A small multi-label image tagger, trained from scratch.
Data: 203450 training examples, 3.8 epochs.
Rows from block 4 of a small multi-label image tagger, named by matrix and row number. Rows with one number belong to one neuron. Each number is 50 + 12 x the weight over its row's rms, rounded and kept within 0 to 99. All counts start at 0. After the name is the row's rms in percent of the matrix's.
After each neuron's rows are labels from the 100 images, of 14976, where the neuron reaches its highest value: "peak at" is the part of the image that holds the peak. Only what is clearly more common there than usual is listed. The data: regions of photos with short descriptions (Visual Genome).
# fc1: MLP up (model.blocks.4.mlp.fc1.weight, 768x192), inputs 0-95
# fc2: MLP down (model.blocks.4.mlp.fc2.weight, 192x768, transposed), outputs 0-95

fc1.86 116:58 39 46 27 67 46 51 40 55 46 52 56 69 61 53 72 59 54 34 46 67 53 53 44 48 42 40 47 53 42 35 41 63 47 56 49 61 38 65 49 48 39 49 61 64 41 64 49 51 48 49 50 45 56 43 32 39 19 42 37 51 82 39 48 32 37 50 62 48 71 46 39 62 56 64 58 42 58 78 60 60 39 20 47 70 45 34 55 55 62 57 65 50 60 60 62
fc2.86 152:56 52 62 53 49 37 45 56 42 49 55 67 64 51 69 33 55 59 25 55 70 57 49 44 53 70 36 49 46 65 33 71 35 35 76 46 63 46 82 51 50 50 34 66 34 54 60 34 52 70 42 35 71 54 48 57 42 58 69 39 68 72 41 41 58 57 48 54 42 44 34 49 49 41 65 57 53 41 38 69 54 59 43 45 46 48 47 62 38 37 55 53 42 70 27 58
peak at: centre

fc1.417 070:41 35 54 50 58 44 61 42 40 57 37 35 58 36 24 64 53 59 41 63 49 63 43 45 37 74 53 52 58 44 47 62 32 60 48 42 38 61 69 47 42 57 67 36 70 35 61 41 41 50 33 45 45 64 57 47 62 39 41 50 70 69 38 43 48 29 41 39 38 65 59 37 61 36 58 52 35 39 33 70 55 52 40 41 55 64 60 58 57 62 52 53 37 53 67 62
fc2.417 011:48 73 62 59 45 45 52 50 41 52 63 30 39 59 67 49 58 46 53 40 63 29 61 38 46 46 70 68 28 59 50 63 50 68 54 80 78 54 42 52 60 68 47 61 33 50 46 45 44 53 38 38 72 51 56 53 45 64 55 72 39 31 57 62 43 65 32 58 57 56 52 52 51 66 54 58 50 52 60 40 37 27 47 46 34 49 58 24 39 48 55 45 41 49 30 46
peak at: bottom right

fc1.530 121:55 50 65 38 44 62 41 39 57 61 26 33 56 79 42 54 38 56 59 55 39 57 47 73 53 49 67 54 43 60 50 44 53 36 69 40 32 56 40 71 48 50 49 32 52 51 43 61 40 52 69 63 36 55 50 47 64 52 48 51 51 49 56 63 22 43 51 51 61 56 50 45 65 58 47 51 58 43 72 42 48 28 43 54 42 36 56 51 52 49 31 46 46 35 56 39
fc2.530 149:58 26 66 57 63 45 48 55 26 27 58 55 48 44 72 25 59 36 43 72 52 68 57 35 33 46 36 36 66 57 39 49 29 51 58 68 63 59 61 53 64 66 41 68 43 31 66 32 51 47 55 35 62 64 56 49 38 54 60 50 41 67 40 49 60 57 39 44 33 49 30 40 58 38 36 36 62 37 38 56 32 41 54 54 66 68 49 37 61 36 50 45 62 46 51 57
peak at: bottom centre

fc1.310 115:52 45 47 44 47 80 61 40 56 56 55 42 79 46 34 43 35 36 69 41 32 45 46 37 60 44 58 45 46 59 46 42 48 39 36 62 53 35 51 54 41 43 46 19 41 44 47 71 43 59 43 51 31 50 67 46 65 33 36 40 42 61 74 49 45 55 49 52 33 41 80 49 79 56 63 62 54 82 51 41 78 59 54 50 49 31 48 55 24 57 40 42 39 55 60 71
fc2.310 130:45 55 72 52 19 42 43 69 35 49 48 64 40 58 62 53 56 33 37 58 61 19 52 52 46 22 56 27 36 49 40 57 74 52 48 55 62 50 62 71 49 38 35 37 42 67 40 54 52 48 66 78 46 47 52 65 50 55 69 33 43 45 48 51 56 48 51 55 42 62 33 42 57 39 51 67 45 38 60 27 47 63 37 44 42 44 26 41 66 39 33 41 48 46 52 42
peak at: top right

fc1.497 095:40 47 59 46 56 32 23 57 66 47 32 66 72 41 44 49 43 61 71 48 23 70 37 55 47 77 42 51 48 48 33 47 47 63 83 42 40 44 48 63 34 48 48 64 41 46 43 56 58 43 48 41 49 44 60 36 60 42 78 45 46 62 55 39 52 54 44 59 45 66 51 52 46 44 54 65 18 71 57 40 46 62 46 23 23 44 44 47 52 65 51 47 38 61 49 46
fc2.497 076:40 45 33 61 41 54 65 48 55 54 65 46 39 31 55 54 54 42 43 50 53 33 51 49 62 39 48 42 58 30 58 33 40 64 42 45 48 45 47 44 60 50 53 58 40 51 57 41 40 43 50 43 42 57 50 56 61 53 53 56 23 66 42 70 47 64 49 40 22 46 53 73 57 47 37 26 71 48 50 68 50 38 44 44 65 57 36 33 44 49 53 69 33 34 66 69
peak at: top right

fc1.140 069:65 34 60 61 36 59 49 39 41 56 29 46 43 34 48 66 54 32 72 62 64 67 26 68 44 47 35 47 32 55 58 27 44 38 44 27 67 50 47 45 67 60 63 56 60 38 49 36 73 47 65 66 54 45 51 33 75 59 62 46 61 35 44 22 29 57 48 38 34 73 49 56 46 43 39 48 48 33 45 36 60 61 46 61 52 58 30 69 59 54 40 52 57 50 38 55
fc2.140 038:55 30 36 74 49 53 54 62 61 47 77 52 49 41 48 48 48 38 40 50 46 60 30 42 75 65 51 51 58 50 49 40 42 66 35 83 20 45 74 35 42 55 34 46 48 42 32 45 50 56 42 33 49 57 50 51 48 41 35 79 55 43 69 67 54 60 49 39 50 65 57 58 46 54 34 46 72 46 51 45 48 47 35 64 37 64 57 47 79 50 52 50 37 52 38 56
peak at: bottom left

fc1.737 118:57 41 23 69 52 67 39 60 44 71 63 37 62 49 21 49 22 45 73 52 29 55 41 52 67 67 58 43 39 33 32 29 47 49 43 56 48 40 54 49 51 35 51 21 44 48 42 65 39 53 42 55 26 43 58 63 47 45 34 37 44 52 67 52 42 57 53 33 39 51 65 54 72 51 51 46 57 63 63 50 61 58 46 47 52 37 49 45 59 60 49 54 45 28 70 54
fc2.737 139:57 69 65 61 26 34 55 82 26 44 70 49 56 52 71 49 57 47 24 60 61 32 59 30 47 21 49 36 45 58 47 53 63 45 63 63 51 41 54 66 63 51 33 56 46 51 40 49 52 49 57 57 60 48 53 65 36 58 71 61 40 52 46 63 52 55 45 59 39 51 45 36 46 33 50 61 51 39 57 33 56 55 34 34 46 44 39 46 62 38 34 52 53 47 48 52
peak at: top right

fc1.199 099:67 54 53 56 42 65 39 26 58 31 45 60 40 71 41 52 50 39 48 30 50 39 49 51 56 63 37 63 58 45 41 55 39 44 60 58 46 47 32 66 49 42 44 50 42 39 43 43 45 42 62 59 45 71 65 62 46 63 34 42 43 57 34 66 59 34 59 36 36 38 84 36 58 47 43 46 55 65 61 37 49 52 48 85 49 21 55 68 24 42 53 30 52 43 52 63
fc2.199 090:41 74 47 47 56 42 49 57 54 61 47 38 49 34 47 70 49 54 66 39 59 48 40 59 50 47 38 33 40 42 62 63 63 51 60 30 56 47 41 51 44 47 47 56 51 51 37 60 50 52 38 41 37 42 53 50 49 53 28 49 45 56 75 50 53 53 37 38 56 35 35 51 41 64 51 56 59 59 65 71 57 56 31 22 39 56 44 51 49 48 51 57 34 33 61 52
peak at: top left

fc1.429 104:60 51 47 50 52 55 31 19 51 63 23 57 40 51 50 47 53 52 51 27 68 34 56 56 45 37 60 71 48 33 55 41 60 39 57 52 54 55 38 42 56 31 43 44 75 54 35 59 64 68 70 45 46 48 59 37 40 52 47 18 55 57 28 37 43 35 54 58 67 31 41 49 52 51 48 60 50 59 52 54 53 53 47 75 58 64 23 43 38 57 51 47 59 54 63 55
fc2.429 044:46 49 40 51 44 51 44 49 57 50 48 51 32 49 38 28 39 61 33 56 45 44 52 54 53 55 66 80 48 39 49 47 48 52 44 30 65 50 61 65 42 49 53 49 51 55 51 49 23 46 45 65 49 59 53 61 49 52 45 57 35 65 33 49 44 49 57 41 56 53 54 55 55 61 56 47 43 49 57 24 29 51 46 36 41 34 63 39 71 52 59 70 40 63 53 41
peak at: middle right

fc1.401 103:54 37 39 48 32 30 45 54 62 42 52 75 54 60 35 44 64 46 73 47 46 33 52 56 36 45 50 46 41 48 57 50 57 56 33 55 50 49 45 40 45 50 61 43 43 56 46 68 27 64 63 65 33 45 67 48 34 44 50 33 43 43 63 59 53 44 79 63 45 48 78 56 66 47 63 44 21 62 51 54 57 44 30 41 42 60 41 53 58 36 49 56 48 53 44 48
fc2.401 061:47 70 51 37 52 46 52 26 48 53 41 44 68 45 64 46 46 46 49 60 65 62 56 39 61 39 73 55 42 51 64 59 53 50 49 50 61 68 55 61 53 40 54 71 57 53 52 32 55 24 36 60 47 38 54 48 59 31 58 60 45 44 43 44 51 47 35 79 49 55 33 50 59 50 57 40 53 46 53 57 44 48 60 45 72 36 56 50 42 59 49 49 51 61 47 39
peak at: centre

fc1.279 092:62 46 54 24 36 54 35 43 52 55 29 37 60 50 50 69 37 28 47 55 47 45 53 58 47 59 63 42 54 45 36 53 48 28 37 64 26 47 33 51 22 59 51 32 36 53 30 60 28 60 59 64 55 40 61 55 47 37 46 39 49 41 41 38 40 50 54 45 39 66 42 36 68 72 37 45 53 52 77 62 58 50 53 51 56 36 37 66 40 65 49 42 56 44 57 60
fc2.279 062:64 59 45 41 50 50 31 33 46 56 41 43 44 62 30 57 47 43 54 49 49 64 43 69 57 46 52 51 39 56 59 42 56 31 51 64 34 39 31 54 42 48 69 25 51 57 40 63 49 46 56 53 56 61 56 47 50 48 45 52 45 48 52 51 49 40 54 42 50 41 63 38 70 59 45 49 45 46 57 38 65 40 61 58 41 58 45 52 47 71 35 39 63 41 50 53
peak at: bottom centre

fc1.105 113:54 32 49 53 52 47 25 56 56 32 47 43 57 61 43 44 54 63 41 49 58 62 46 67 51 59 59 44 31 56 39 40 57 51 72 56 44 35 38 60 48 61 78 46 58 53 45 45 45 37 47 68 65 55 71 37 51 39 56 35 47 64 51 44 43 42 35 44 37 57 66 41 61 58 58 43 51 51 47 50 57 24 48 38 41 43 53 59 30 44 34 51 33 36 31 55
fc2.105 110:74 52 21 38 67 64 68 57 57 36 82 49 46 48 54 53 51 55 32 63 61 57 45 61 57 39 52 59 57 69 50 60 54 42 34 55 57 56 53 36 34 66 49 45 58 53 63 43 44 43 43 20 48 42 40 43 51 35 31 61 55 41 49 48 54 64 63 47 34 43 49 30 52 40 64 35 59 44 51 68 59 51 54 57 61 55 43 60 51 22 54 41 64 53 49 57
peak at: top left

fc1.226 105:60 50 56 51 53 80 42 22 50 41 51 57 67 39 54 60 75 59 52 44 55 50 47 56 65 33 31 42 26 49 38 52 44 43 52 68 39 49 54 62 54 41 43 54 40 43 27 52 50 47 51 43 49 44 48 60 62 53 37 35 38 59 57 52 43 42 52 67 43 34 74 34 82 61 67 63 44 45 44 54 68 36 52 75 45 49 28 44 38 66 42 29 65 57 48 73
fc2.226 110:35 57 49 49 44 49 48 58 56 46 29 33 47 38 58 55 40 37 44 53 53 47 27 53 44 58 48 41 74 53 44 40 48 47 52 48 64 37 50 47 43 33 48 48 55 45 63 57 49 38 55 65 66 33 39 44 50 49 44 68 42 53 57 38 53 60 28 59 49 43 24 49 41 66 37 39 56 50 70 48 50 49 53 26 57 45 66 40 59 33 60 64 18 59 69 65
peak at: bottom right

fc1.469 096:61 54 51 59 51 50 35 36 43 63 56 65 38 60 61 68 53 61 62 39 41 53 70 42 47 47 66 42 42 46 52 36 40 56 58 39 50 52 65 62 38 61 56 48 61 61 32 68 29 54 58 52 62 67 56 38 40 54 52 45 39 43 40 36 27 37 73 58 61 52 76 44 64 55 74 55 27 51 71 50 55 57 26 42 32 53 46 46 41 53 53 41 47 70 64 78
fc2.469 054:36 69 43 29 58 45 54 44 57 50 47 64 43 43 63 31 58 37 27 53 67 41 63 49 54 55 55 53 40 47 46 60 50 48 46 40 66 67 82 51 39 23 45 52 36 48 65 19 51 58 55 62 46 42 34 59 38 32 55 45 67 30 41 56 61 59 35 63 58 46 37 42 47 49 48 47 47 50 57 71 42 68 39 59 59 37 46 51 72 19 62 53 47 66 41 41
peak at: centre

fc1.9 102:55 33 55 34 66 49 45 40 46 54 44 34 62 40 46 61 73 49 58 44 46 48 49 48 62 35 55 67 63 40 50 28 40 52 50 74 58 29 46 51 37 54 48 43 44 64 56 69 19 35 39 70 52 61 52 53 54 41 28 48 35 73 65 42 39 43 64 30 50 49 72 51 68 52 61 50 37 75 55 52 56 43 32 65 50 39 45 44 51 43 38 47 64 56 40 65
fc2.9 067:52 56 55 31 51 33 42 56 44 45 44 54 30 52 49 86 55 50 29 41 61 55 55 57 42 47 50 33 40 48 57 61 66 62 54 42 57 62 70 49 60 58 55 57 53 37 27 48 31 51 33 61 53 37 44 54 37 39 45 43 48 45 36 61 53 56 51 65 34 55 44 48 42 41 71 51 39 59 47 70 57 76 34 41 70 63 38 62 49 46 74 54 53 54 74 72
peak at: top right

fc1.145 114:48 53 52 22 63 26 46 52 50 51 67 63 56 41 60 61 53 54 57 57 26 57 64 49 50 42 56 31 41 46 33 63 67 29 65 41 63 35 37 58 51 61 52 45 82 36 58 56 41 34 56 42 44 41 47 30 32 42 67 28 64 49 73 45 70 43 40 55 39 67 62 50 51 50 37 59 52 50 67 85 49 35 39 44 51 34 57 54 43 45 36 60 37 61 32 54
fc2.145 157:24 39 65 50 44 35 50 58 52 60 44 53 32 43 42 69 52 36 57 65 46 49 63 51 52 54 34 16 30 53 44 67 36 48 42 37 51 46 48 39 54 43 34 74 25 33 57 65 68 48 38 46 40 69 44 64 65 58 49 35 51 64 46 62 49 50 66 61 68 60 24 61 35 24 60 60 51 53 63 48 39 61 48 37 65 60 40 43 55 68 71 66 34 39 44 49
peak at: centre

fc1.0 110:51 49 31 32 46 65 58 40 56 61 36 45 65 66 39 40 51 41 61 35 45 32 51 75 53 64 47 62 30 64 58 49 54 47 62 49 50 43 34 43 28 61 67 41 34 43 39 49 37 43 58 54 47 70 42 41 64 62 49 47 29 59 47 47 49 39 44 54 65 54 36 32 63 54 43 53 43 44 57 44 53 38 35 55 46 48 39 50 48 66 34 47 52 50 55 69
fc2.0 131:47 39 59 46 56 59 38 22 13 34 60 54 40 50 44 28 58 41 34 73 41 65 50 44 47 41 41 39 64 56 50 40 33 30 54 77 59 49 46 57 50 55 50 55 48 59 61 50 39 46 51 43 69 57 49 47 51 43 64 63 56 44 54 52 45 42 47 41 41 42 65 40 68 34 48 30 62 41 61 41 43 40 64 72 48 53 56 43 57 44 38 40 51 41 38 63
peak at: bottom centre

fc1.759 111:63 35 43 35 67 67 50 35 45 46 57 59 55 51 33 56 41 61 65 36 51 50 41 50 46 43 67 70 50 52 29 56 53 30 52 68 36 50 31 39 52 50 44 47 53 54 65 48 32 36 45 59 71 53 79 49 38 43 37 42 44 69 49 67 55 40 67 16 53 42 75 41 42 40 64 62 56 77 44 45 69 52 42 73 45 22 45 56 39 55 37 32 43 55 38 76
fc2.759 092:56 77 33 51 79 63 61 50 56 46 80 50 53 51 60 54 49 44 41 51 44 67 30 52 55 60 46 60 54 46 45 61 56 39 22 71 59 55 55 56 43 56 55 57 47 59 54 62 35 45 41 42 52 32 46 45 48 53 37 57 41 53 47 37 58 51 43 38 34 75 43 36 36 61 88 70 39 34 56 49 72 52 72 44 53 72 48 68 31 35 62 40 40 52 41 55
peak at: bottom left

fc1.120 115:42 40 46 58 47 49 39 19 39 58 20 41 38 56 42 46 57 65 61 51 63 44 65 58 63 54 70 52 36 54 47 62 37 46 70 53 52 37 50 56 56 64 50 61 81 24 38 56 33 59 56 54 63 54 46 31 38 40 53 28 71 39 60 47 59 36 75 53 56 53 40 69 61 48 52 42 38 55 66 55 65 55 46 53 62 66 33 49 30 45 58 38 40 41 45 59
fc2.120 164:33 39 41 46 41 27 70 46 57 69 51 52 37 41 59 50 61 61 48 64 46 44 46 45 45 37 60 60 39 52 45 32 56 30 53 39 51 49 61 23 33 36 37 52 53 55 60 34 63 59 47 65 52 50 32 68 30 42 51 53 50 44 37 52 28 73 43 67 70 65 48 58 55 55 44 50 49 42 63 63 23 73 37 53 54 49 52 41 68 62 73 67 41 70 39 41
peak at: middle right

fc1.54 078:51 39 45 53 53 50 47 36 60 46 46 35 42 61 51 38 63 63 64 37 30 64 65 74 43 66 59 54 30 45 64 60 69 61 42 42 33 57 63 61 39 55 41 38 48 51 62 70 33 59 33 37 57 42 70 31 56 51 51 38 50 64 55 27 50 32 59 36 59 45 58 34 42 66 44 59 69 41 59 68 57 53 51 50 41 57 45 42 38 59 37 61 70 53 64 47
fc2.54 016:49 63 48 56 30 62 94 51 33 56 46 57 32 33 39 23 52 66 49 61 56 29 52 46 24 41 63 65 39 32 51 60 22 62 32 57 22 55 77 42 59 70 36 52 47 52 53 51 55 70 55 38 50 47 40 53 54 43 65 65 53 38 52 46 49 51 74 61 65 60 72 71 60 48 74 50 49 53 43 50 54 53 27 59 52 50 58 52 58 56 56 50 33 50 33 50
peak at: top left

fc1.661 087:55 44 68 42 50 62 37 34 55 27 58 47 57 39 44 63 51 41 63 29 53 31 43 71 73 43 34 74 40 43 55 44 60 59 72 69 29 48 27 36 45 31 43 49 42 55 39 79 52 47 56 51 54 58 31 42 46 42 50 33 39 52 50 56 42 44 41 39 52 57 69 48 54 59 69 39 44 64 46 65 61 45 75 54 48 46 42 38 65 38 43 57 46 48 44 44
fc2.661 089:44 63 45 57 49 47 45 61 35 53 28 50 20 42 52 56 57 70 52 52 53 44 29 37 33 68 52 48 50 53 31 66 46 51 67 65 46 25 59 53 61 56 50 54 42 48 65 50 60 52 56 60 65 33 58 62 57 64 34 52 57 32 40 23 60 54 45 47 60 52 49 58 39 44 45 50 48 42 59 54 43 45 44 49 64 33 57 45 48 35 47 33 33 56 50 78
peak at: top right

fc1.206 115:67 41 54 43 39 65 53 60 30 44 52 28 45 46 54 53 55 58 55 55 51 62 33 56 42 47 49 63 62 61 42 56 52 47 64 54 24 31 34 36 50 73 64 47 50 48 54 68 45 31 42 54 74 70 68 48 64 62 66 43 40 38 72 45 46 27 48 24 57 57 71 31 57 52 49 57 59 45 52 47 51 21 59 62 33 54 38 62 54 36 18 17 61 53 43 62
fc2.206 098:54 42 35 44 57 48 69 50 49 40 61 61 52 31 56 50 51 56 42 52 53 41 47 57 39 45 35 41 45 47 35 49 40 49 39 40 52 42 54 68 43 66 46 48 44 63 64 47 48 57 59 42 33 41 53 55 45 60 41 46 49 79 19 52 41 50 49 52 23 55 42 62 60 50 57 60 50 67 52 58 62 61 27 38 41 44 54 66 55 56 78 56 57 62 52 64
peak at: top centre

fc1.425 116:54 44 54 62 62 65 30 27 65 52 40 39 58 57 42 43 27 51 75 35 40 43 46 67 45 65 30 36 34 30 37 40 42 55 40 53 43 56 43 54 33 53 58 24 36 46 44 64 46 41 55 60 46 53 62 53 52 55 34 53 57 51 44 40 62 40 64 34 51 44 52 56 57 60 30 47 59 60 52 36 67 64 66 41 32 51 57 49 61 65 44 19 45 43 55 36
fc2.425 072:46 66 53 63 60 51 52 76 49 30 40 55 62 28 41 44 53 77 35 61 53 32 57 61 47 53 69 53 55 49 36 39 39 45 34 56 59 57 65 61 45 57 48 54 61 48 54 48 54 55 37 34 62 41 42 60 44 53 66 56 57 42 63 28 62 33 47 34 36 64 55 43 48 24 85 57 41 64 41 32 58 61 22 56 55 45 55 47 24 31 35 46 50 65 55 62
peak at: bottom left

fc1.124 106:34 46 55 59 32 54 53 56 41 42 44 64 39 54 46 39 68 31 57 52 64 52 50 67 57 38 47 64 47 53 66 62 57 39 46 43 52 25 56 35 46 34 55 34 57 58 19 69 62 54 53 58 42 45 41 58 60 43 55 50 68 57 55 49 36 36 43 48 64 58 61 54 57 45 62 56 44 54 80 44 33 41 58 39 41 43 38 60 42 47 39 42 27 48 51 54
fc2.124 116:58 32 59 46 60 63 42 61 31 47 52 68 17 55 62 48 55 44 52 60 55 58 68 52 51 51 36 43 53 46 42 70 29 45 47 61 67 49 42 55 47 83 37 61 43 45 48 42 39 53 28 33 55 54 70 45 44 42 45 38 60 53 66 41 65 37 54 19 56 41 49 52 61 43 43 45 62 48 58 68 70 36 38 57 50 61 48 58 45 46 36 17 39 37 40 59
peak at: centre

fc1.384 107:59 64 36 26 62 50 52 45 50 80 44 44 66 49 66 52 30 47 67 52 50 70 45 48 59 36 57 34 48 30 46 26 44 42 73 36 50 39 38 46 41 57 53 51 47 42 35 47 44 42 51 49 44 37 47 27 62 50 36 32 41 38 64 57 50 63 48 49 35 42 45 74 66 43 43 49 60 44 76 57 51 56 41 43 57 51 52 54 56 59 58 60 50 60 65 55
fc2.384 074:46 47 68 34 56 37 49 49 62 50 41 36 49 36 71 52 44 55 47 61 35 47 49 54 65 49 42 50 46 55 44 66 36 60 80 32 51 51 44 60 60 35 47 49 51 48 53 28 53 43 44 03 53 42 39 45 49 48 46 35 47 48 41 59 74 50 50 55 53 55 52 52 48 65 30 47 52 59 66 75 54 52 52 38 66 30 45 39 62 38 70 62 62 52 45 46
peak at: centre

fc1.134 109:58 46 43 44 52 57 49 44 59 75 48 54 45 45 59 49 36 51 47 60 51 57 61 57 71 80 32 23 48 43 30 56 32 55 50 40 47 51 60 53 30 47 65 50 32 30 56 40 63 54 70 58 25 60 37 63 40 45 52 49 46 56 49 61 23 64 64 55 52 54 47 37 50 60 42 53 65 51 56 64 54 42 60 64 64 51 56 59 54 59 46 63 44 44 35 59
fc2.134 085:53 45 52 64 40 55 48 33 41 49 45 66 42 31 56 27 45 56 32 44 37 50 63 51 53 39 81 53 31 52 74 44 43 39 57 68 42 56 71 38 46 39 63 48 57 65 42 27 51 59 59 45 65 47 47 50 41 71 38 32 73 46 43 52 63 41 65 41 53 52 62 46 66 52 17 43 50 58 53 37 43 58 53 62 42 55 39 49 58 48 54 50 72 60 49 48
peak at: bottom right

fc1.223 080:37 46 45 55 49 58 33 53 60 69 37 52 63 53 55 52 55 51 50 56 29 53 61 66 50 72 54 28 63 36 39 33 52 40 43 43 29 56 55 42 47 28 60 73 61 23 38 58 66 46 49 44 45 48 41 44 36 59 33 59 51 58 45 61 36 53 53 45 66 54 41 66 40 46 32 36 38 75 55 43 51 32 64 64 56 37 50 34 37 46 50 38 35 54 38 54
fc2.223 028:65 49 68 50 39 45 44 51 61 42 35 48 54 45 73 52 54 60 61 55 41 27 61 51 43 37 53 62 47 49 52 28 29 80 50 51 61 57 22 74 75 54 63 44 36 54 35 49 43 45 72 42 41 57 55 50 57 50 46 33 42 36 46 43 62 48 41 54 38 66 58 63 59 53 56 28 60 43 53 59 46 56 39 55 58 40 41 29 48 42 41 48 49 45 73 60
peak at: middle right

fc1.44 113:42 53 35 58 41 65 18 45 66 54 35 41 32 45 34 40 43 51 54 48 39 58 46 83 50 60 58 35 38 52 58 32 43 55 34 44 38 41 48 52 26 74 68 37 52 52 24 56 52 63 56 75 68 58 60 45 46 42 44 51 46 49 49 55 56 41 62 49 49 59 64 34 60 65 38 53 38 65 54 44 57 66 40 65 39 36 51 48 40 50 44 28 51 53 40 65
fc2.44 107:45 63 47 49 74 49 54 50 35 35 61 62 42 20 21 52 33 45 44 57 47 46 83 31 55 49 48 44 46 51 49 55 20 42 34 53 47 62 62 52 52 48 61 75 55 45 59 49 46 62 41 38 42 68 55 69 49 52 58 48 57 34 60 57 54 37 74 54 38 35 53 42 67 29 65 60 46 63 34 40 54 55 32 66 44 60 41 41 63 39 49 37 59 40 50 34
peak at: bottom left; bottom centre

fc1.733 104:89 56 59 49 60 75 39 47 56 47 56 51 52 53 38 53 60 36 60 42 46 51 48 50 45 63 35 65 62 53 67 45 54 52 40 59 32 56 56 46 30 67 50 30 53 34 55 69 56 42 55 46 73 44 56 53 44 54 42 38 59 44 70 34 64 48 48 32 42 33 89 35 56 49 55 48 36 53 49 39 62 51 69 47 48 48 37 49 36 62 59 45 42 33 37 54
fc2.733 108:39 66 49 61 35 43 49 47 42 69 43 46 20 35 64 35 42 58 49 53 54 55 44 50 30 59 61 45 45 43 64 65 43 36 68 31 38 64 65 51 48 40 45 45 54 38 30 56 59 59 50 48 45 22 45 51 49 77 47 40 59 56 56 39 60 49 51 71 54 43 38 40 39 48 32 53 62 40 69 53 51 53 56 36 30 34 63 62 54 33 64 50 56 53 52 48
peak at: top right

fc1.685 113:54 47 54 52 49 52 35 16 53 80 37 58 64 55 64 62 66 48 50 35 50 67 54 48 62 49 52 36 53 35 55 35 33 46 59 46 56 58 61 55 35 53 52 55 50 46 35 48 45 67 80 52 60 47 38 46 46 40 51 41 59 52 41 53 35 42 52 66 52 45 58 50 55 56 67 55 31 34 76 59 67 47 52 76 55 72 37 58 55 46 55 37 65 57 46 59
fc2.685 077:41 50 53 60 42 28 43 54 49 50 63 50 45 36 69 26 53 46 38 57 46 37 58 40 65 44 49 56 51 66 45 45 54 53 62 41 52 64 65 61 49 36 50 55 34 55 54 43 49 45 58 38 60 65 50 62 29 78 35 14 45 54 28 49 53 48 43 59 55 54 34 44 50 48 42 53 43 45 64 33 32 62 47 45 38 40 38 34 64 32 63 62 60 58 60 33
peak at: centre

fc1.599 072:79 29 23 47 49 44 41 51 45 73 40 40 31 67 32 49 45 65 38 51 60 66 44 47 49 55 31 56 45 65 59 69 44 64 40 57 50 44 53 42 65 33 32 29 52 54 50 58 45 42 32 42 45 50 50 37 46 62 48 51 53 56 41 40 69 48 73 39 40 51 44 71 41 26 51 42 39 36 61 57 42 68 31 41 69 52 48 34 48 41 41 57 45 34 42 53
fc2.599 013:39 44 42 64 44 74 54 55 41 32 51 34 68 47 53 55 46 29 37 44 46 31 36 36 62 55 60 51 40 44 64 51 72 69 41 64 55 50 57 50 64 73 40 49 53 48 38 74 68 54 69 50 46 27 53 41 48 46 64 54 44 31 39 47 62 53 44 49 49 57 66 77 55 56 28 46 58 61 34 42 38 46 37 34 68 50 66 47 58 55 43 49 34 64 32 38
peak at: bottom right

fc1.83 072:39 61 48 65 35 50 60 51 66 45 36 25 68 33 45 46 54 31 49 31 38 64 58 75 78 42 39 40 70 58 61 47 68 43 69 32 37 59 52 43 57 53 42 34 58 62 55 73 30 51 47 70 49 64 59 46 44 43 47 29 63 58 45 42 36 50 50 35 66 43 54 37 54 56 39 61 58 30 42 64 52 57 61 32 46 34 45 37 49 26 54 30 66 53 68 43
fc2.83 026:47 35 47 52 25 45 62 36 41 56 34 56 33 51 73 72 58 63 59 60 47 40 64 46 24 38 22 45 41 35 39 60 52 67 34 36 45 61 56 62 69 65 54 45 32 41 50 37 40 42 59 54 52 79 47 58 38 64 45 39 33 48 33 37 46 48 56 48 57 69 48 53 56 55 39 46 56 49 43 40 52 37 43 47 59 37 38 42 46 76 62 58 53 42 44 40
peak at: top left

fc1.627 091:70 40 67 37 42 67 39 19 45 70 24 45 29 60 49 56 59 65 66 33 54 41 55 52 46 26 54 59 53 52 52 66 49 41 61 53 45 63 43 61 37 54 52 52 61 54 51 61 32 62 23 54 60 39 36 53 23 45 24 29 54 41 38 38 46 50 62 46 63 56 74 63 50 42 42 53 53 43 55 68 61 58 42 52 63 74 43 57 38 41 36 37 65 56 54 55
fc2.627 106:37 38 41 53 48 40 66 37 61 53 48 52 50 36 52 31 66 45 48 74 54 47 36 47 47 41 44 52 69 42 58 29 36 43 40 42 40 54 57 12 49 37 44 42 25 61 56 37 41 62 65 64 47 60 28 63 41 51 49 73 55 52 47 52 23 71 56 61 61 51 43 66 49 49 48 35 51 44 60 55 37 70 60 53 40 56 49 60 70 67 78 63 66 46 61 36
peak at: middle right